A small self-supervised image encoder, trained from scratch.
Training: normuon at rate 0.0062, batches of 128.
Data: trained on photos with spoken descriptions (Open Images, Localized Narratives), 203450 training examples, 3.1 epochs.
Rows from block 14 of a small self-supervised image encoder, named by matrix and row number. Rows with one number belong to one channel. Each number is 128 + 24 x the weight over its row's rms, rounded and kept within 0 to 255. All counts start at 0. Numbers have three digits each.
After each channel's rows are labels from the 100 images, of 14976, where the channel reaches its highest value: "strongest on" is what is common among them. Only what is clearly more common there than usual is listed. The data: photos with spoken descriptions (Open Images, Localized Narratives).
# conv1: bottleneck pointwise conv (model.blocks.16.conv1.weight, 160x416x1x1), inputs 0-69
# conv2: growth 3x3 conv (model.blocks.16.conv2.weight, 40x160x3x3, transposed, each kernel summed), outputs 0-39

conv1.159:118135131105147121105140121132126146138186115163116078190144131118104181091121177135075127099136130126181098121114121125130114126134096133146110164132171098139110074162123124109094147109093135138116140115143076
conv2.159:090095092100121107114141119143142148134190121135120079104113132115141094128114142119148135154137096085162104101151133111
strongest on: text has "sky"

conv1.30:138108125131114198116145110075122127143161160091106138088125141126102130078122124090152139150121140152130201147169094140097102141092143122131142138163119115150099151124154116202104156154160151100139087178146148
conv2.30:137129127136106142136132140088093117133104115159071077165137128157128119111151137134091134130155163127163088105115099106
strongest on: text has "people"; text has "wall"; text has "sitting"

conv1.16:122136099131100105141124129092127139133144129160114087124136113154090130095114123076102149100125111129190103170154084130122159142112128112096114136126133094124116149100163148151140152155129159140120109103086149
conv2.16:103108098095120112130146109160156121097115155116188129094176137145126189120095125117130141129138111108095134106120129117
strongest on: text has "building"

conv1.50:122135157128127114102115159128119150103103123147143106136105165106103118125097111142143144118136150125169069083147105092123094103103154168118122132095156123135141135083151111142120121131083145176104105094102157
conv2.50:114149115135098154133113158101136126097162124159159098130101147106163135108125159132144176162115133113156103110103179107
strongest on: text has "sky"; text has "water"

conv1.31:124103116110163140124158120086123098131136151117141107077118109146112114155176111136137111118128117120138101115146131119155107127123162114145141130112101123113122150158168127120108104158164138095119112119132121
conv2.31:115116108144160121159138127128114131137159127126106131125086122103159166112120161134124108132168142202154093105156105115
strongest on: text has "wall"

conv1.49:104095109114122095127119128133102107122081127126117124127148161150153111116159082159198117113120109094168126137136157100054129205127129090173098159110135156125115119107110146131114186172120115140114168106117117
conv2.49:087178120118107151114112125139115133118078131114151141112153124152077143130118089117121135122102115137080152169105162135
strongest on: text has "building"

conv1.60:147085157116100126138132117142126126099093145139172115151113111155137154149171129157143114132110135111115126136110125119108110129149164097142113135160115160160126122120140165068144132113099097122114121125135133
conv2.60:150139160130143113115088171133094129158148102135126126097121189121129100093109105103127127124125133133187147124120107091
strongest on: text has "holding"

conv1.117:127149166136179138120163170094128140183145145124106149102101127087103075109129113077074125115132122159121107119110137155136090121141145167127106128101137122085101146119100104169115123091109144115111129142107120
conv2.117:090104089162148158128130086150121119116112145124088098155120101093126138131094109142149125144114138134143126088089079132
strongest on: text has "sky"; text has "buildings"; text has "road"

conv1.75:164124094132090104149174129120169179137125115161126103116124122108112148100151077176121143080126107163136132219115143128116118153102104133177089114107098127145149179112111149146173139164126157135125125118075065
conv2.75:101176126102149145108119146135111118114111146138120142110169096157112122110147113081096105131103130117184156148124081120
strongest on: text has "building"

conv1.86:137140096141153146145058130093171108081113126145123151153192126142117074134129160101101151140158111088111145097183159096112138099127126101140115130078114110155098153124096113128093086109117106134119130122106123
conv2.86:178149127133077131129123103174139093141122131111122145124179125157128157117119120172126113139165084146125142148131119167
strongest on: text has "man"; text has "woman"

conv1.122:129124130143086138146158132103182164167137147111133132147122133117131153129120141143073115119141119128097149198142132127136110125121103089125137101101068082132083103159093120177131130110132146101137109089160148
conv2.122:103123115153104172142121129150082096116121124161098078169151104152117112110136111138106143150169136123166136131154122156
strongest on: text has "sky"

conv1.22:111103080133126162129106148089117109143107132105150103163126151076110100112114152129144089121078134129137156126154133120116124133130102102185115122082136118145125108134088145133124120098084123111199113127129111
conv2.22:094105102137121089143140123110141124140119153121147099079115116105112163095126093103128115160125116128071178114111101136
strongest on: text has "sky"

conv1.101:160107120094164103130120134127110089093120129166168138118132125129133175157148122104102088162117153135110148166133103127157133124117133115121105084138128116129122166130146114109135125146131115096143113168130113
conv2.101:146127087106146113146099114143174121127145149128155127137160141113132146094119122131112067080147090158147111106090127119
strongest on: text has "wall"; text has "sitting"; text has "table"

conv1.121:148107126144139116145125137158126106100111187098113101150112106047177127085138150149143097138154121108130072073100147087117137124139097140131145147126126122119114121115107117125102053121156138127106122099090130
conv2.121:151126158176164138132143165133181138139132138112150170107092119112119109158138139134104118098171138167130138142124131168
strongest on: text has "man"

conv1.83:139144100077168192097134175111086127117127125124125141139132115144135113091072132141086116138114152167119122102138119088134117108160209139103114129139126120101165133133132144155127142121126130093132162133105129
conv2.83:117147117159117113135135132116146118099091177137167071103084122087118128141099119106154133120101094122107124122119107092
strongest on: text has "sky"

conv1.84:164100094129155084150151131159149105152148125108108139163129135108100130119101180128126069092086213132100112123096108081144163154161150072134145100154127082126172104148076123157125170120096114151124132139105129
conv2.84:137111118151102090166113158140121152149125147117109132146180121161142107115149143100142142161143093127179104108167134099
strongest on: text has "people"

conv1.136:158162145135126133145119116115115139142131126127151127122111104123154134113123111164083132119138104140106150118118153132158144150091130120135109123134116135164109129122107145132138157118143147188157130107115119
conv2.136:126134120089111149100076139129142117140104147129113099127170116145088142129099075153104105131101108117144158095108117095
strongest on: text has "sky"; text has "building"; text has "buildings"

conv1.140:115089136090112140146125167127118104140116109117139095137134149097169132119128151112115128147159174134132130095136137117137105098141150104137135117127132119125107114120134174109088114127130150109125104116139121
conv2.140:134085106103111085132144101090148097112116098089130117122112134113105149127117158093152080107118090120090126117137116101
strongest on: text has "white"

conv1.79:137117149096154124173135158110089128124168129121082111137167119144137151144160149138150138140139151110140102152159119113160108131142121150117112131105119124091089148116157134128101159094093103097144135105099108
conv2.79:099138100167137084172113163106136127139121170112148127128150132069136144114139113121095134105137105085133146115092107126
strongest on: text has "trees"; text has "sky"

conv1.109:132121116140118180132116152103100113126104120122155139191121150133104117116130113141124110152131145161115151115153107140120160117082099129148145131064166073118133136155092133090113106143139077128119155155102127
conv2.109:185116175107160160101134127176123148124131095129110161111104178133101111124115129160124146135138113168128121124135099129
strongest on: text has "woman"

conv1.37:123129078149121113089118135134135094099149156152142100109139103105135097135121156121109120092177178124118113110165115118078131131136131085072173128164161124138118100138100155077122151135167104114149089095120133
conv2.37:194074179110123128119108149134139127135088107123083110117093129117101124105115126141126126101150132101128132103117102158
strongest on: text has "black"; text has "man"; text has "woman"

conv1.88:129152121126145141160151152110111148136165145129102124125121124130136137119138096117098144136100089108120142150134101155107111130096104106134141118173149143120092136124145100127151147127114177119114128103143112
conv2.88:088142108162127123157140131131127104111137148124153168108124138135135148141112172116085074104149101185151140150138109114
strongest on: text has "wearing"

conv1.39:133118161128074125133151118102110144125186142135134111067146095111069110118123093118154139155100181087135170115114062122138163106129125121166112117104142163132114119201139091142150109140162141150128135097134137
conv2.39:145135142153115136157119160133122149119124108120088068157127142138156132118104138124131176139120176138180102093128125091
strongest on: text has "people"; text has "sitting"

conv1.15:107172132128148129127110096092102129176135148107114132103123121087131093093128107069112139131096139114098109138130154144142167093160119133149146116132147124123112143138129108142118140133099119107092148138141157
conv2.15:137145162116168126117147164093139133144141140155113119125124220132110125098119126124121121090123133154150134149145108093
strongest on: text has "man"

conv1.61:151138156124148113170114123149101102127138126122146134108111108141128188132094109088062156147065095117135141159110144196194087141135135147103120139129119150131125148140126171090155186126105143113125146150154156
conv2.61:122125134091096115112147081087132138177164114142110164129116122150141114153116130147132101115106091166130093142165140106
strongest on: text has "holding"