{
  "arch": "densenet",
  "model": "self-supervised image encoder",
  "dataset": "photos with spoken descriptions (Open Images, Localized Narratives)",
  "train_examples": 203450,
  "image_size": 32,
  "crop_scale_min": 0.3,
  "horizontal_flip": false,
  "color_jitter": 0.6,
  "method": "vicreg",
  "norm": "batchnorm",
  "hidden_act": "relu",
  "depths": [3, 3, 9, 3],
  "kernel_size": 3,
  "stem": "deep",
  "growth_rate": 40,
  "projector_hidden": 512,
  "projector_out": 1024,
  "projector_hidden_layers": 1,
  "init": "kaiming_normal",
  "optimizer": "normuon",
  "muon_scale": "match_rms_adamw",
  "learning_rate": 0.0062,
  "momentum": 0.85,
  "nesterov": false,
  "orthogonalizer": "newton_schulz_5",
  "adamw_lr_other_params": 0.00084,
  "gradient_centralization": true,
  "max_steps": 4900,
  "batch_size": 128,
  "epochs": 3.1,
  "lr_schedule": "wsd_sqrt",
  "decay_fraction": 0.4,
  "final_lr_fraction": 0.05,
  "warmup_steps": 980,
  "weight_decay": 0.2,
  "adamw_weight_decay_other_params": 0.01
}
Rows from block 14 of a small self-supervised image encoder, named by matrix and row number. Each number is 128 + 24 x the weight over its row's rms, rounded and kept within 0 to 255. All counts start at 0. Numbers have three digits each.
After each channel's rows are labels from the 100 images, of 14976, where the channel reaches its highest value: "patch colour" is the nearest of a few named colours to the mean colour under the peak. Only what is clearly more common there than usual is listed. The data: photos with spoken descriptions (Open Images, Localized Narratives).
# conv1: bottleneck pointwise conv (model.blocks.16.conv1.weight, 160x416x1x1), inputs 70-139

conv1.40:144127106140094153115093135154083139130131135116115136124094164113124126109123169147115139109155146117115112146146131141139103143116099127119173114121121135140113120152125099162119124126154104106089145102136146
patch colour: pink

conv1.46:129123098113117189160107169148116151173081117132095117133171122144121111125106151129114132111113153099128115142178125150104128096144188093129170109104140122143122114141114114104130130127114109141125129118128129
patch colour: black

conv1.82:192152193084150104129156153106151104138114071119125137127122124094130124121097130163148124142143083143159122107141115145107132056152097135140116138146141127129147121144149120132101137115145121145160101123074145
patch colour: grey

conv1.127:157088129126119082064115077119097094154107100107111157123134139111155144180118108144129101106139120122116111126122128141121126095081124111087098148109140135124124120132118157147115131090156108107127151089140128
patch colour: black

conv1.147:163150100093150164099163134124114103120116125157097128130104099112111074103103124105105135097104173094126110117125112109102099110165117132130122115132101130142129175142092098092133119128116119131121123113127106
patch colour: pink

conv1.51:143188104144136103132140153147100100157114115125148167123112114097128110110172129105145125105125151120120086129121127122139107160112131087163123165150119132142172153119124125125087132128131148139144143125114098
patch colour: pink

conv1.11:122161175105163148120096127148133124103138162143143146150077143111124118135102099142136134112130135116137122128081090097140128180121127123129100096154137163118119149111128126088121144128123140126170140121145134
patch colour: pink

conv1.110:157072127107109127141089164111171088182049100116140137071143130150092078133067097082143118152108135117174119133178126117176107081097104136112143125109156117129142118135133117062104157134116126150116129123079139
patch colour: black

conv1.8:152109152138077105123141166093122145123157101140141130130136137073133158130149108101167094143131125116167157129122209117084139123137134183136169088123112143118148096133127109140111119157096125122120153121088158
patch colour: grey

conv1.1:126176148122158183086092112111110119123111124142124141097137076136067149148162155131114121134106118126153130129173095121104134123079139121131156128104149110124142113160126136119114147113159150098153134090142123
patch colour: pink

conv1.132:135122182150106109116142163080146118174135170149087141122091151122153078124095148141129093130143135095118154118101127126133099125098111112109113147141169109165150117169168108111131131127167129133145138089114107
patch colour: grey

conv1.146:140141115145157118093107106159090117152114134188084147088118111098138102107135143124140123161147100167132156096126134136170136141116107082118113152142131126118115145132095174113135079119143121125117128072128159
patch colour: pink

conv1.124:152203134170148108124135159125113132087137126159133132076143104110097132112113122147090142152132089091101100121137133128118132133090151126149111095119132145107115113141128144131082140119176168131141099125148133
patch colour: pink

conv1.44:110101096146132145155109140147107082126110080127106173169152099153125109147130143137114128149123128117148148124153167127090152113149124119119116147130137145153146100170084132111109185149088134123131157102144125
patch colour: grey

conv1.143:103208120165164109123138137108130134161146144178130148112109115102100137121134125170160192107159159156118146135114090103140097132127168124127098102130146148117109123130114144115136137132134139118139148083093101
patch colour: pink

conv1.148:087098188097099156155112097130136155116077192100112114144127149153134154082140081110143137137095115113137122089142101122158142121160146122163131100113151123102136100107087095114138147124122147142134094183089133
patch colour: grey

conv1.13:132142112106118125159098126091146090154115177145135143149182150125138104110151139107134113134127150123150146158124128124160124162086136170134130115112131118122141120122122163166124127159168132137155141126147182
patch colour: pink

conv1.34:074098149141139131167064175157101124149159127112134092103138111143108132134114120127140150165108141132136117116143112096153095110094143081177131157150112171142135126142119130142124161161139069095129112096147129
patch colour: brown

conv1.114:120091152108124174166129170093124191105150120097109130133116129155149148133111128100104068146120157124131127128175105095090088169115152106119138144094145134149158109159131115156130107145155159133111142069126127
patch colour: brown

conv1.119:122114092132123170136125082158103144131135132107126139190132134101102081133144115115110129115135125140151095138139141151110141122124163082059123125125103082173154120166159124119117102095124133142129134143089107
patch colour: black

conv1.157:083148113151141117130127098144093121141137125137119134167138157108132115144148135124112154118126114116112172130130121127110125096123109098120143115087149125136130125122141135091143137137120139124118117132136140
patch colour: white

conv1.9:113142106089129143168118139144119155087163155135147111130173115134117119143204128117124115129142118170116105156174111154102147112167113137139120150127089098113150132155125090135112121118140114115137114132078120
patch colour: black

conv1.41:124149138179119119114156096143106114149151095133152142107060085127136155150196186108100125118130158145106158139109138121127124071130096146090150129127109130128099126143155095150141111108131156094143128098119137
patch colour: pink

conv1.47:142138121127124129120159184135138097114102140154096151126118122086139091099104120076116120139134141108116151132129140160151105085109115101151130127126176117109170128128145113130148163125105143142163142076121154
patch colour: brown

conv1.129:192109096119084124119151092113135120079105126117114154142110109082149119128174149131148104154166135141135158139170180136153106074144127181107122106197133148146162156120159129104135140142150094113124153134103096
patch colour: black

conv1.106:088147128146082110130133077097084136134117181120118146109112075144120157123117176108094117150160134126142114151093123148135135150120100151148162155103167091153099126155114174118105181105132100126132119115178111
patch colour: grey

conv1.126:131125117077186145157094104145160097152095069104144096097135110148122121152168140158102117104136127159122105123085150114102130130112089115111099139132162152120118107109136135103130141141151141106138137155112124
patch colour: black

conv1.111:097107163130097082110108107115113132125115132147119118138139178130142092093184131150173107127139133150131136125120150114105077118184132069142135149147156144157154105099106121080136131142148122138143131105126153
patch colour: pink

conv1.134:115164118124190128178132128104145086159109166162127189150132129141127110112137085106114112124120131091127090153087127100094132149114126120097133163115146093132141119134130090094130120138092072100126157143105126
patch colour: white; pink

conv1.2:117149118133150106112139101150089129099111118136122151136094137112124136123144132115062097178124126142147113139140094091112140074122084132160125118168140128137131153172131120100145142143124116122123147078144141
patch colour: pink

conv1.152:092161133117139128119147129134145141107209133090157148130116086140164141162121141120146119131126139151131134117119138174168119131137153091166133109130136136116136129101142115158122120154125118121120107145113157
patch colour: pink

conv1.142:103125131125105169173067164089131162156125113101134080188142145167109250124126165103105146120122160130133166153167164141110124094124158132122129122160162124125104110154101122092125134089100119136089147103093132
patch colour: brown

conv1.125:164099114155121119142128093115167112114190097132129096156113151134142178115138129159149152139123135078128083107221151110155093143115162109112153166171129125130115133145143123133097098129136119105148130095127154
patch colour: grey

conv1.130:107146150125094111152163159141125166114148145138144133120141109078090102128150082129124121128124128160150141112134152112098118096165097167161135122127148099096113132160133119159090163146130173134142142095141110
patch colour: brown

conv1.14:118147176130131068157154153140176101132070160122111104122134108130095148145090130096090121145085154118146099142118139093103154140121096139117121107122130083131144100121113132084102144122139143123152130185123162
patch colour: brown

conv1.156:125132112119154108127109145095125150137139160078116128127122132114121172143168110178118124125126155146111119161081141132081126125143158129128113130114111129109102116107131117107132138134122120131135133079095108
patch colour: grey

conv1.65:147098146126095131143135157126117126129144117137141112149140147139114128155110133111104107144133112132143129142135149158110115121095089145122137135136113124166126125104118183134109117130098136132143112140179095
patch colour: black

conv1.64:115148141156134099117105105119105117124116128120137145130105147126155130115150158132127173139142158171136138123096124144129111131080135153136124086114158182162146106154114126110126109116155113162105113163130120
patch colour: pink