Weights of a small self-supervised image encoder: normuon at rate 0.0062.
Rows from block 13 of a small self-supervised image encoder, named by matrix and row number. Each number is 500 + 50 x the weight over its row's rms, rounded and kept within 0 to 999. All counts start at 0. Numbers have three digits each. After the name is the row's rms in percent of the matrix's.
After each channel's rows are labels from the 100 images, of 14976, where the channel reaches its highest value: "responds to" is what is common among them. Only what is clearly more common there than usual is listed. The data: photos with spoken descriptions (Open Images, Localized Narratives). In brackets: how many of the 100, against the usual share in percent.
# conv1: bottleneck pointwise conv (model.blocks.15.conv1.weight, 160x376x1x1), inputs 126-167

conv1.114 095:446511474493535447541425561499486446468477497484496487529561461528535510523417559521490441533464387474528436506528453536516519
responds to: text has "sky" (51 vs 24.5)

conv1.77 103:523580490501533464568481433480473512527530514510531504498506471494592587465504471487611512589471463446478466487524563483436483
responds to: text has "two" (27 vs 11.1); text has "woman" (25 vs 9.3)

conv1.42 102:598474510555479518524539527499500500482506512533564495560494617492449471560483604406486436533524520538488577418542598515457452
responds to: text has "sky" (54 vs 24.5); text has "buildings" (28 vs 10.7); text has "road" (25 vs 8.1)

conv1.53 100:518469477532417600469428487503520502522567533504487430506527621486618415538450472521492448558449536533465439396530465621501518
responds to: text has "sky" (52 vs 24.5); text has "buildings" (27 vs 10.7)

conv1.37 096:479502453571445537495475520570532424469460519446476522496473523614473506464518486442388505629483467470488421491490450424437450
responds to: text has "wall" (49 vs 19.8); text has "sitting" (33 vs 14.7)

conv1.78 101:473575510482501463576488523506506568493521461440544501442511513468470570462513520420481575515455497536518554459441543543434498
responds to: text has "trees" (86 vs 27.2); text has "sky" (83 vs 24.5); text has "grass" (35 vs 9.8); text has "water" (30 vs 7.9)

conv1.5 099:500533582510516603512472536441541498535567455527499476470403499520498524594513429633459454565526480452569473464502540453487538
responds to: text has "sky" (60 vs 24.5)

conv1.27 108:539508466574404419523488524590532552575552520504477497561454365532501492496497392538506563485576450419510464511503571567513495
responds to: text has "sky" (73 vs 24.5); text has "trees" (61 vs 27.2); text has "grass" (30 vs 9.8)

conv1.129 099:585551393567439545506466425501476516462478507492558529562537461425504514533464528499572466529493510513464549581424514556528473
responds to: text has "wall" (41 vs 19.8); text has "sitting" (38 vs 14.7); text has "man" (29 vs 11.6)

conv1.21 100:488497492429460533524577562507474532524509447493486492517515560468532462527476341541431581482494507467447477559401469593443469
responds to: text has "wearing" (31 vs 12); text has "black" (28 vs 9.6)

conv1.106 100:554554532522577521544502499527501586459504523528511483505493457480484558440462461568498546485496509520471477534485514541541541
responds to: text has "people" (51 vs 21.8); text has "sitting" (33 vs 14.7)

conv1.149 101:518491474499512586427533465483543523477459516480494483504486460508427468503507479563489493545487443422501480543582471468446511
responds to: text has "sky" (64 vs 24.5); text has "trees" (62 vs 27.2)

conv1.138 099:500419454477550481529398501464497487392549463482508524477442455599503443539431486491575481496521511526517500442469570536508580
responds to: text has "wall" (40 vs 19.8)

conv1.33 106:500476494435586573418454529473552540418498416547602480483441416494465483481461471463521576541505516510475428426451452469470584
responds to: text has "wall" (51 vs 19.8)

conv1.54 105:506530472456576450449585513479497339472445465477462530531452494540584529602431409529461569483502503449533438515486514521508439
responds to: text has "man" (29 vs 11.6)

conv1.97 099:570480560586473493442531498505490558459506479534522534485445512488467494416420493501495583549598535542516495441563548508450513
responds to: text has "sky" (54 vs 24.5); text has "buildings" (29 vs 10.7)

conv1.48 103:473487423527521498525464521456515659526474531527544461481589562508484493450505495461484583533491522459457517480493502512544532
responds to: text has "white" (29 vs 12.2); text has "text" (26 vs 6.4)

conv1.13 102:489540452491457488506462571518510503447478546425523518473595452428472574501485532490525527525526450559504490505527570427597513
responds to: text has "two" (29 vs 11.1)

conv1.79 102:503419544492578496489485554476477497445473504491491529565503445437431515508463542527554455502492497456486481616498498574498452
responds to: text has "sky" (73 vs 24.5); text has "buildings" (29 vs 10.7)

conv1.47 101:507514546556429542442461529497582470443517439469497426529526504492555578464484504516593447643502483491486531477472540525463538
responds to: text has "sitting" (46 vs 14.7); text has "table" (32 vs 12.6); text has "chairs" (27 vs 6.4)

conv1.154 109:456535558571447468442492503449570513500544500539519546504505487443484577519556520469475531530505499523484520472504539564627509
responds to: text has "person" (37 vs 16.7)

conv1.59 097:489482486482420462468549439541541473550515508382487548497489521500448474512426523486456500513549447489568530597564525511499555
responds to: text has "sky" (51 vs 24.5)

conv1.1 098:454357572390430482508527503479532606444474526561531512478523516422451507552523560435419500512470516453473496439445495459508574
responds to: text has "wall" (43 vs 19.8); text has "table" (34 vs 12.6)

conv1.38 093:561471454491511557497424476482592427492481480529496529502500456505455465548491461489429468593478532504479526451570568492507542
responds to: text has "wall" (43 vs 19.8)

conv1.41 103:522490479534448537532486507475559453556455470451445476521565510480503456499439380525448592598507571434480525513460608504492474
responds to: text has "man" (28 vs 11.6); text has "woman" (26 vs 9.3)

conv1.156 101:509513486525546515530458577560453466513461487577494505452473554489468468418511487512580508516491635468479627436468546528516497
responds to: text has "man" (28 vs 11.6)

conv1.127 100:504528484525509554457462458445502506526559456469531433491510405474523494505472500518572446498512603562553503558466543486474599
responds to: text has "trees" (81 vs 27.2); text has "sky" (69 vs 24.5); text has "water" (29 vs 7.9); text has "buildings" (29 vs 10.7)

conv1.80 094:525501466537463392515546492586555449518463553417498522517527520433468449486536459547579467424467520526551477493514525511487415
responds to: text has "sky" (51 vs 24.5); text has "buildings" (31 vs 10.7)

conv1.94 104:539562468448480509572475416464478526485486449420521422510538477503528550454476438457485525459551577507491543574520556501495527
responds to: text has "trees" (71 vs 27.2); text has "sky" (69 vs 24.5); text has "buildings" (30 vs 10.7); text has "grass" (28 vs 9.8)

conv1.76 100:451545478439481461457472505493500477545525550451527446529496509563475416469483531403553516521591536459520514447482473442561523
responds to: text has "sky" (49 vs 24.5)

conv1.75 102:493485526471522521571515422489520443458567509525511567475537469498454490569479497466447475490493551545513481432456525488458527
responds to: text has "sky" (53 vs 24.5)

conv1.143 093:548552578470545526491462512466496512570528442441497493440552392464561506483494475573562415493546569443522456443467498558456487
responds to: text has "wall" (44 vs 19.8)

conv1.101 103:507425501400455498485552536482476447449451448547468491504566517495438495472508428481500488524414481437419481521432460563477452
responds to: text has "sky" (61 vs 24.5); text has "buildings" (35 vs 10.7); text has "road" (25 vs 8.1)

conv1.93 102:486482378453496499653596458513454538486553531502475456513517610514599539543485498495577549564535442434473599431494493608540566
responds to: text has "sky" (49 vs 24.5)

conv1.157 101:508501571479502523440532540474477578508520441543500581464444577487486533491529564494494501538478489425520466481415556472578532
responds to: text has "sky" (54 vs 24.5)

conv1.51 103:484515557540569459435564609540500450509528504511442465491525475531469466378481529560505510546472501514475545532496546506539556
responds to: text has "woman" (25 vs 9.3)

conv1.3 094:533572534538505540493577529489532508509552469489506456510435518510423522588483514470496512504510507446439497498479498476414501
responds to: text has "sky" (85 vs 24.5); text has "trees" (77 vs 27.2); text has "buildings" (38 vs 10.7); text has "road" (35 vs 8.1)

conv1.159 095:452511571527530506533467476451509436506488548478546488443507549492447508512542520505551439444554571429584504534464512607552582
responds to: text has "man" (28 vs 11.6)

conv1.32 091:570513404506538540527437517477443574472500471491514484469475364515515532538592570459457445627399433496538453539522505459478484
responds to: text has "sitting" (42 vs 14.7)

conv1.34 100:499495481495460497464465467512525479519550533513498450472546475483532480545514491492511488510497463485480482474554445424525563
responds to: text has "people" (55 vs 21.8); text has "wall" (47 vs 19.8); text has "sitting" (45 vs 14.7); text has "table" (40 vs 12.6)