Weights of a small self-supervised image encoder: norm batchnorm.
Rows from block 10, named by matrix and row number. Rows with one number belong to one channel. Each number is 500 + 50 x the weight over its row's rms, rounded and kept within 0 to 999. All counts start at 0. Numbers have three digits each. After the name is the row's rms in percent of the matrix's.
# conv1: bottleneck pointwise conv (model.blocks.12.conv1.weight, 160x256x1x1), inputs 0-255
# conv2: growth 3x3 conv (model.blocks.12.conv2.weight, 40x160x3x3, transposed), outputs 0-19, a 3x3 kernel for each
conv1.98 102:518456487519457447443480480571472404443457479530563414581551583579428561477454443474389445464502564455629384538486387532512532488465538538484463454484533464492524452415528517444567513427362529479408574572447519500489562505565531492515564538506451506457451520485487509490534478440513619592527466425560494563502440438496507465505489433556453491452518522487543507516504497531560574482421525494538559499396460456480542395526468558513495444535450565443529500460493476517503484519504473504420394521451507493543445488463521633464506522549528563496487596444492536560532561544464532430456461465525420578510481525464463465458502513499465503498466558506525533534498472584577531495459508490564544594639568512549627603475578464439559448547489586474485513484510506449429534506435475
conv2.98 105:461533527500545524515538516522549546475470499488459481429410455393422424387431408542569547503474506500453513552517473550530526507496527500436394481459438471502492482458458498455445489460442511510501533526514522511506526477478559517492571522495563540606597548623486476515427470413461550459462550503457538457501569529544550514423400442480471443477494475405357316462433385462460447515494528522479523550496483591549485543501462442484504454403428560518484573573525571543549515512496508490495507546405515504422427467431538523545535527513616548503
conv1.99 106:522503534516472461540502541416435491421510411479442391476526486475569485515444525529450525559523539486463400508459577512483508554571548486541454400500438409530394449492528551539423516417414490431487508473381513462481489540436482494498471437493522440428503532481523539486581518571563585463472504496545508520488495524548544493504528446542444577446501555572486527501488562513447498552431499553467508467432493578553474435529568563537591507524447523472490518419544572470560448520476505530425446487500520508492523660491463523495469458495529529506474484500571446504402497448459542530524562587608519504475541600567516465579464535495528543487502482484455554427498506443517477508434482510468540537478491447583406478584457596520463449527459388715431490530626570440496555514475459
conv2.99 093:553491484579570557534520490586594584521557541536580573466458462540461469549522527388405336491506488548538534544536547537541546496489499450416502531447505596539527538546523494461439480458445503466460513479491479474497482500522485516596427494543485511511413461438461487460523531489539547507503481536499514487485474454435436456473444455561531514550530572464478537462444512495498515567517537542478476555534549470516567512553569525569575488506470483511510523531582420435430446444466506504501447400485455468557518484540481478494544526566590542554
conv1.100 102:488521527504545482481533456502528503533497495499432567517497471522506452504463478550512471497471469530527461484507433483530536523469512445521423501431555496505565511526485470563558527485501509508453550481480487463551486487476518528557528457515517514507448539479485419514575478462557473471584577525501467551502507419495484520524402703448539492500486510412446458505537504570538476444533512511528510436469496462572536500562424504479455497524518520615485562487537492527518545477497517537491455496491515594523495561544413521550484378535376512493553572516439562462532452447470436451476438475495494504547463443500370579527464483497516560490500482554548387697461603481485557548542447537605486484537454307452502532473529484468483592409517434586530515470349456456417499655451430
conv2.100 101:597587354508516388441478388463485521398490538380453565534530445478493458469553504416485566442453508453517530467432460488494502556557550495485483467437463497492495437486535439490530422481516432477534519550572516458543414413466507525549541564571407424475428489563411489538528541520529535468519521451465504424537549444626619410513546526491536536444469490533538485506536506453429438489479536484455510432423495475472449476516502478557523439478539455493518510517514488544544468512530530487497554536495495490467416465474499531576407508547429512568
conv1.101 099:477565438469520551466493509530473438492515487501428464652598526545519473542476625432512510476539475457513501528518493467469482355515500454423464404551494473427449518398470527502548508487478435498522538470411527563297480547463431495525505452440594572540380580459439630501467452563491499570437512484484622521628562521587510527476461448457495524546535429537488515477461445430464484502472503560501547543542553507479509459513469531487524468581501472392499456549490490588525467470454458553494466526481559512516557508514573461539499531499494579518517445554496433535511432457391503501525440457482415452478506540463411494503528481473544455498517509528565508464513473505485471591514457485518547561545593485552449537553465512479460457539614572455434604498438486537563490508590503
conv2.101 089:443398414490475454531555490508472497498470472534529542487538487425443447475392423483517517426460483495464545514565551540569565573567587562547563418465458402436467469509596452505574504531527453428493519489543521541553591603605523512498517478532493483488472491502521522550520486484452448498495452542468410436564567494564530533540569475537506510464527518463463475482509484465503488500516453564527399533517515438368394434374384495426456575610605519533537506529507551519542499518550515560569512485500435466528491461429473439487541500546516510490
conv1.102 104:478481507441440464507480485514411472474481500553403428520515475516552489503550495463521474507454465501525492505579460518508517429518504454499508502504476544476511462542508440451507492554530480507485509447490460490451552519508510512396578595476478625478527493518490507518506515506493522466552553474412498547558551492512516438465520549531546463457467527511490494431529478496516522488533533555485556412488454497473523502585479490443492506495507513556569466447513608459469504578419488537486542562471524606479563521591530490500425466427521345490550594492470454579487426551477493500518534489561467476508488368495501512514489587508455606474448617499503463604510517473467559543475458543435544532467574310521467463411648475449583453539532475713487442521432441447428397638459514
conv2.102 100:555524415588542460484493454475527631421514572339444518544590582441492464408416505467531451441490408511519455463444465447471491397452490465478566504476596600589615465491507505468466563502480472585561506556623518576581505539597479510563479495533529500524508491507495438500513526507521520466466492429553540529535495478502424356475500541493462488579595572546538559552547621540563589487505608395433523415479536493488490459460418463497439433472574463437515529493475458478453490489485550480401500497432522533493502556540543557674465501581467472516
conv1.103 100:531547441476517492518405563372505497540471457454492490559588545490500495531499498463404564462449603495450596467424474473516533451469455493548570455541499419508561410553545487462667486511565496595462493443497535506436494510500467529447507545594448526461437566473519438599455517419530452514548457426476491398524448507489450493529600522487459375534513479503580525482481435470431534535653502484410485550501514554521499543528498551403560541515419503444560476455515495485602483533500537534530466413545594549496478562475452549482490537475509493433471495484588459522418470502522429480548483516531523499484537488432491540392458510526487502397446529539572555503575444457481535535512480432523564440521528374610489545463524536469452400484523551547529496562488505486476588501584478
conv2.103 091:612484498557552518497523493454494562412473476465517575489483460492502491440449499555550478465576477418565514483467496463510549453446539455451473441410473474484557473523447462451484469430451530559520584606574513535526547543520509526541523553546523550479490525518452500511461468467400489448423477460521528494589576540611562488528511563507440475530517482558601621516473520463407429422379451426379462442472486424434451401447468424481486525565530511529545484447482400431476389446462399406462575479498572545532519516546442454498483466587470482542
conv1.104 109:492509467498500522501551543454494477510486533508434452539507518489459474460451500484531509564503516462511435456514498486489513576532523484526452454497507481467540524463479536508518541471516429458539482475494510501575513545456535526484565452607545479537458564533532492504580514460503494474491526427465514508515538453471515502491566490537552462493540501495451467496489467589507480457493498412471470488516560581591526552474473422504575471478562496402534501500418584461560582487421381397553537389468545552454624463524458522516574462450438401511527432482478424518616545672556509466481423506453482511458524548451460356596476544570494599588592643551448496434479461552465492501579525387551493455521441433491540428518502494458505376569651492451503392466525547491551501415449501
conv2.104 111:450500423556556526465454476597556563514499482410428392511508508461449465446466478527500542494468507549507562450464489424430432450477505501504510459427421516534519544466473535429431567509468478488475501494531583516548499498509463465481457437433484506471455508455471499474467478466459509506414427431470463459521545526528541500542558561533508538580548593485466454559497515482492496594547493487427388519455429555518549546487488560499478557549565481445476441459445496488472504537547527526481475532490499569499519601560536535499437460380482505450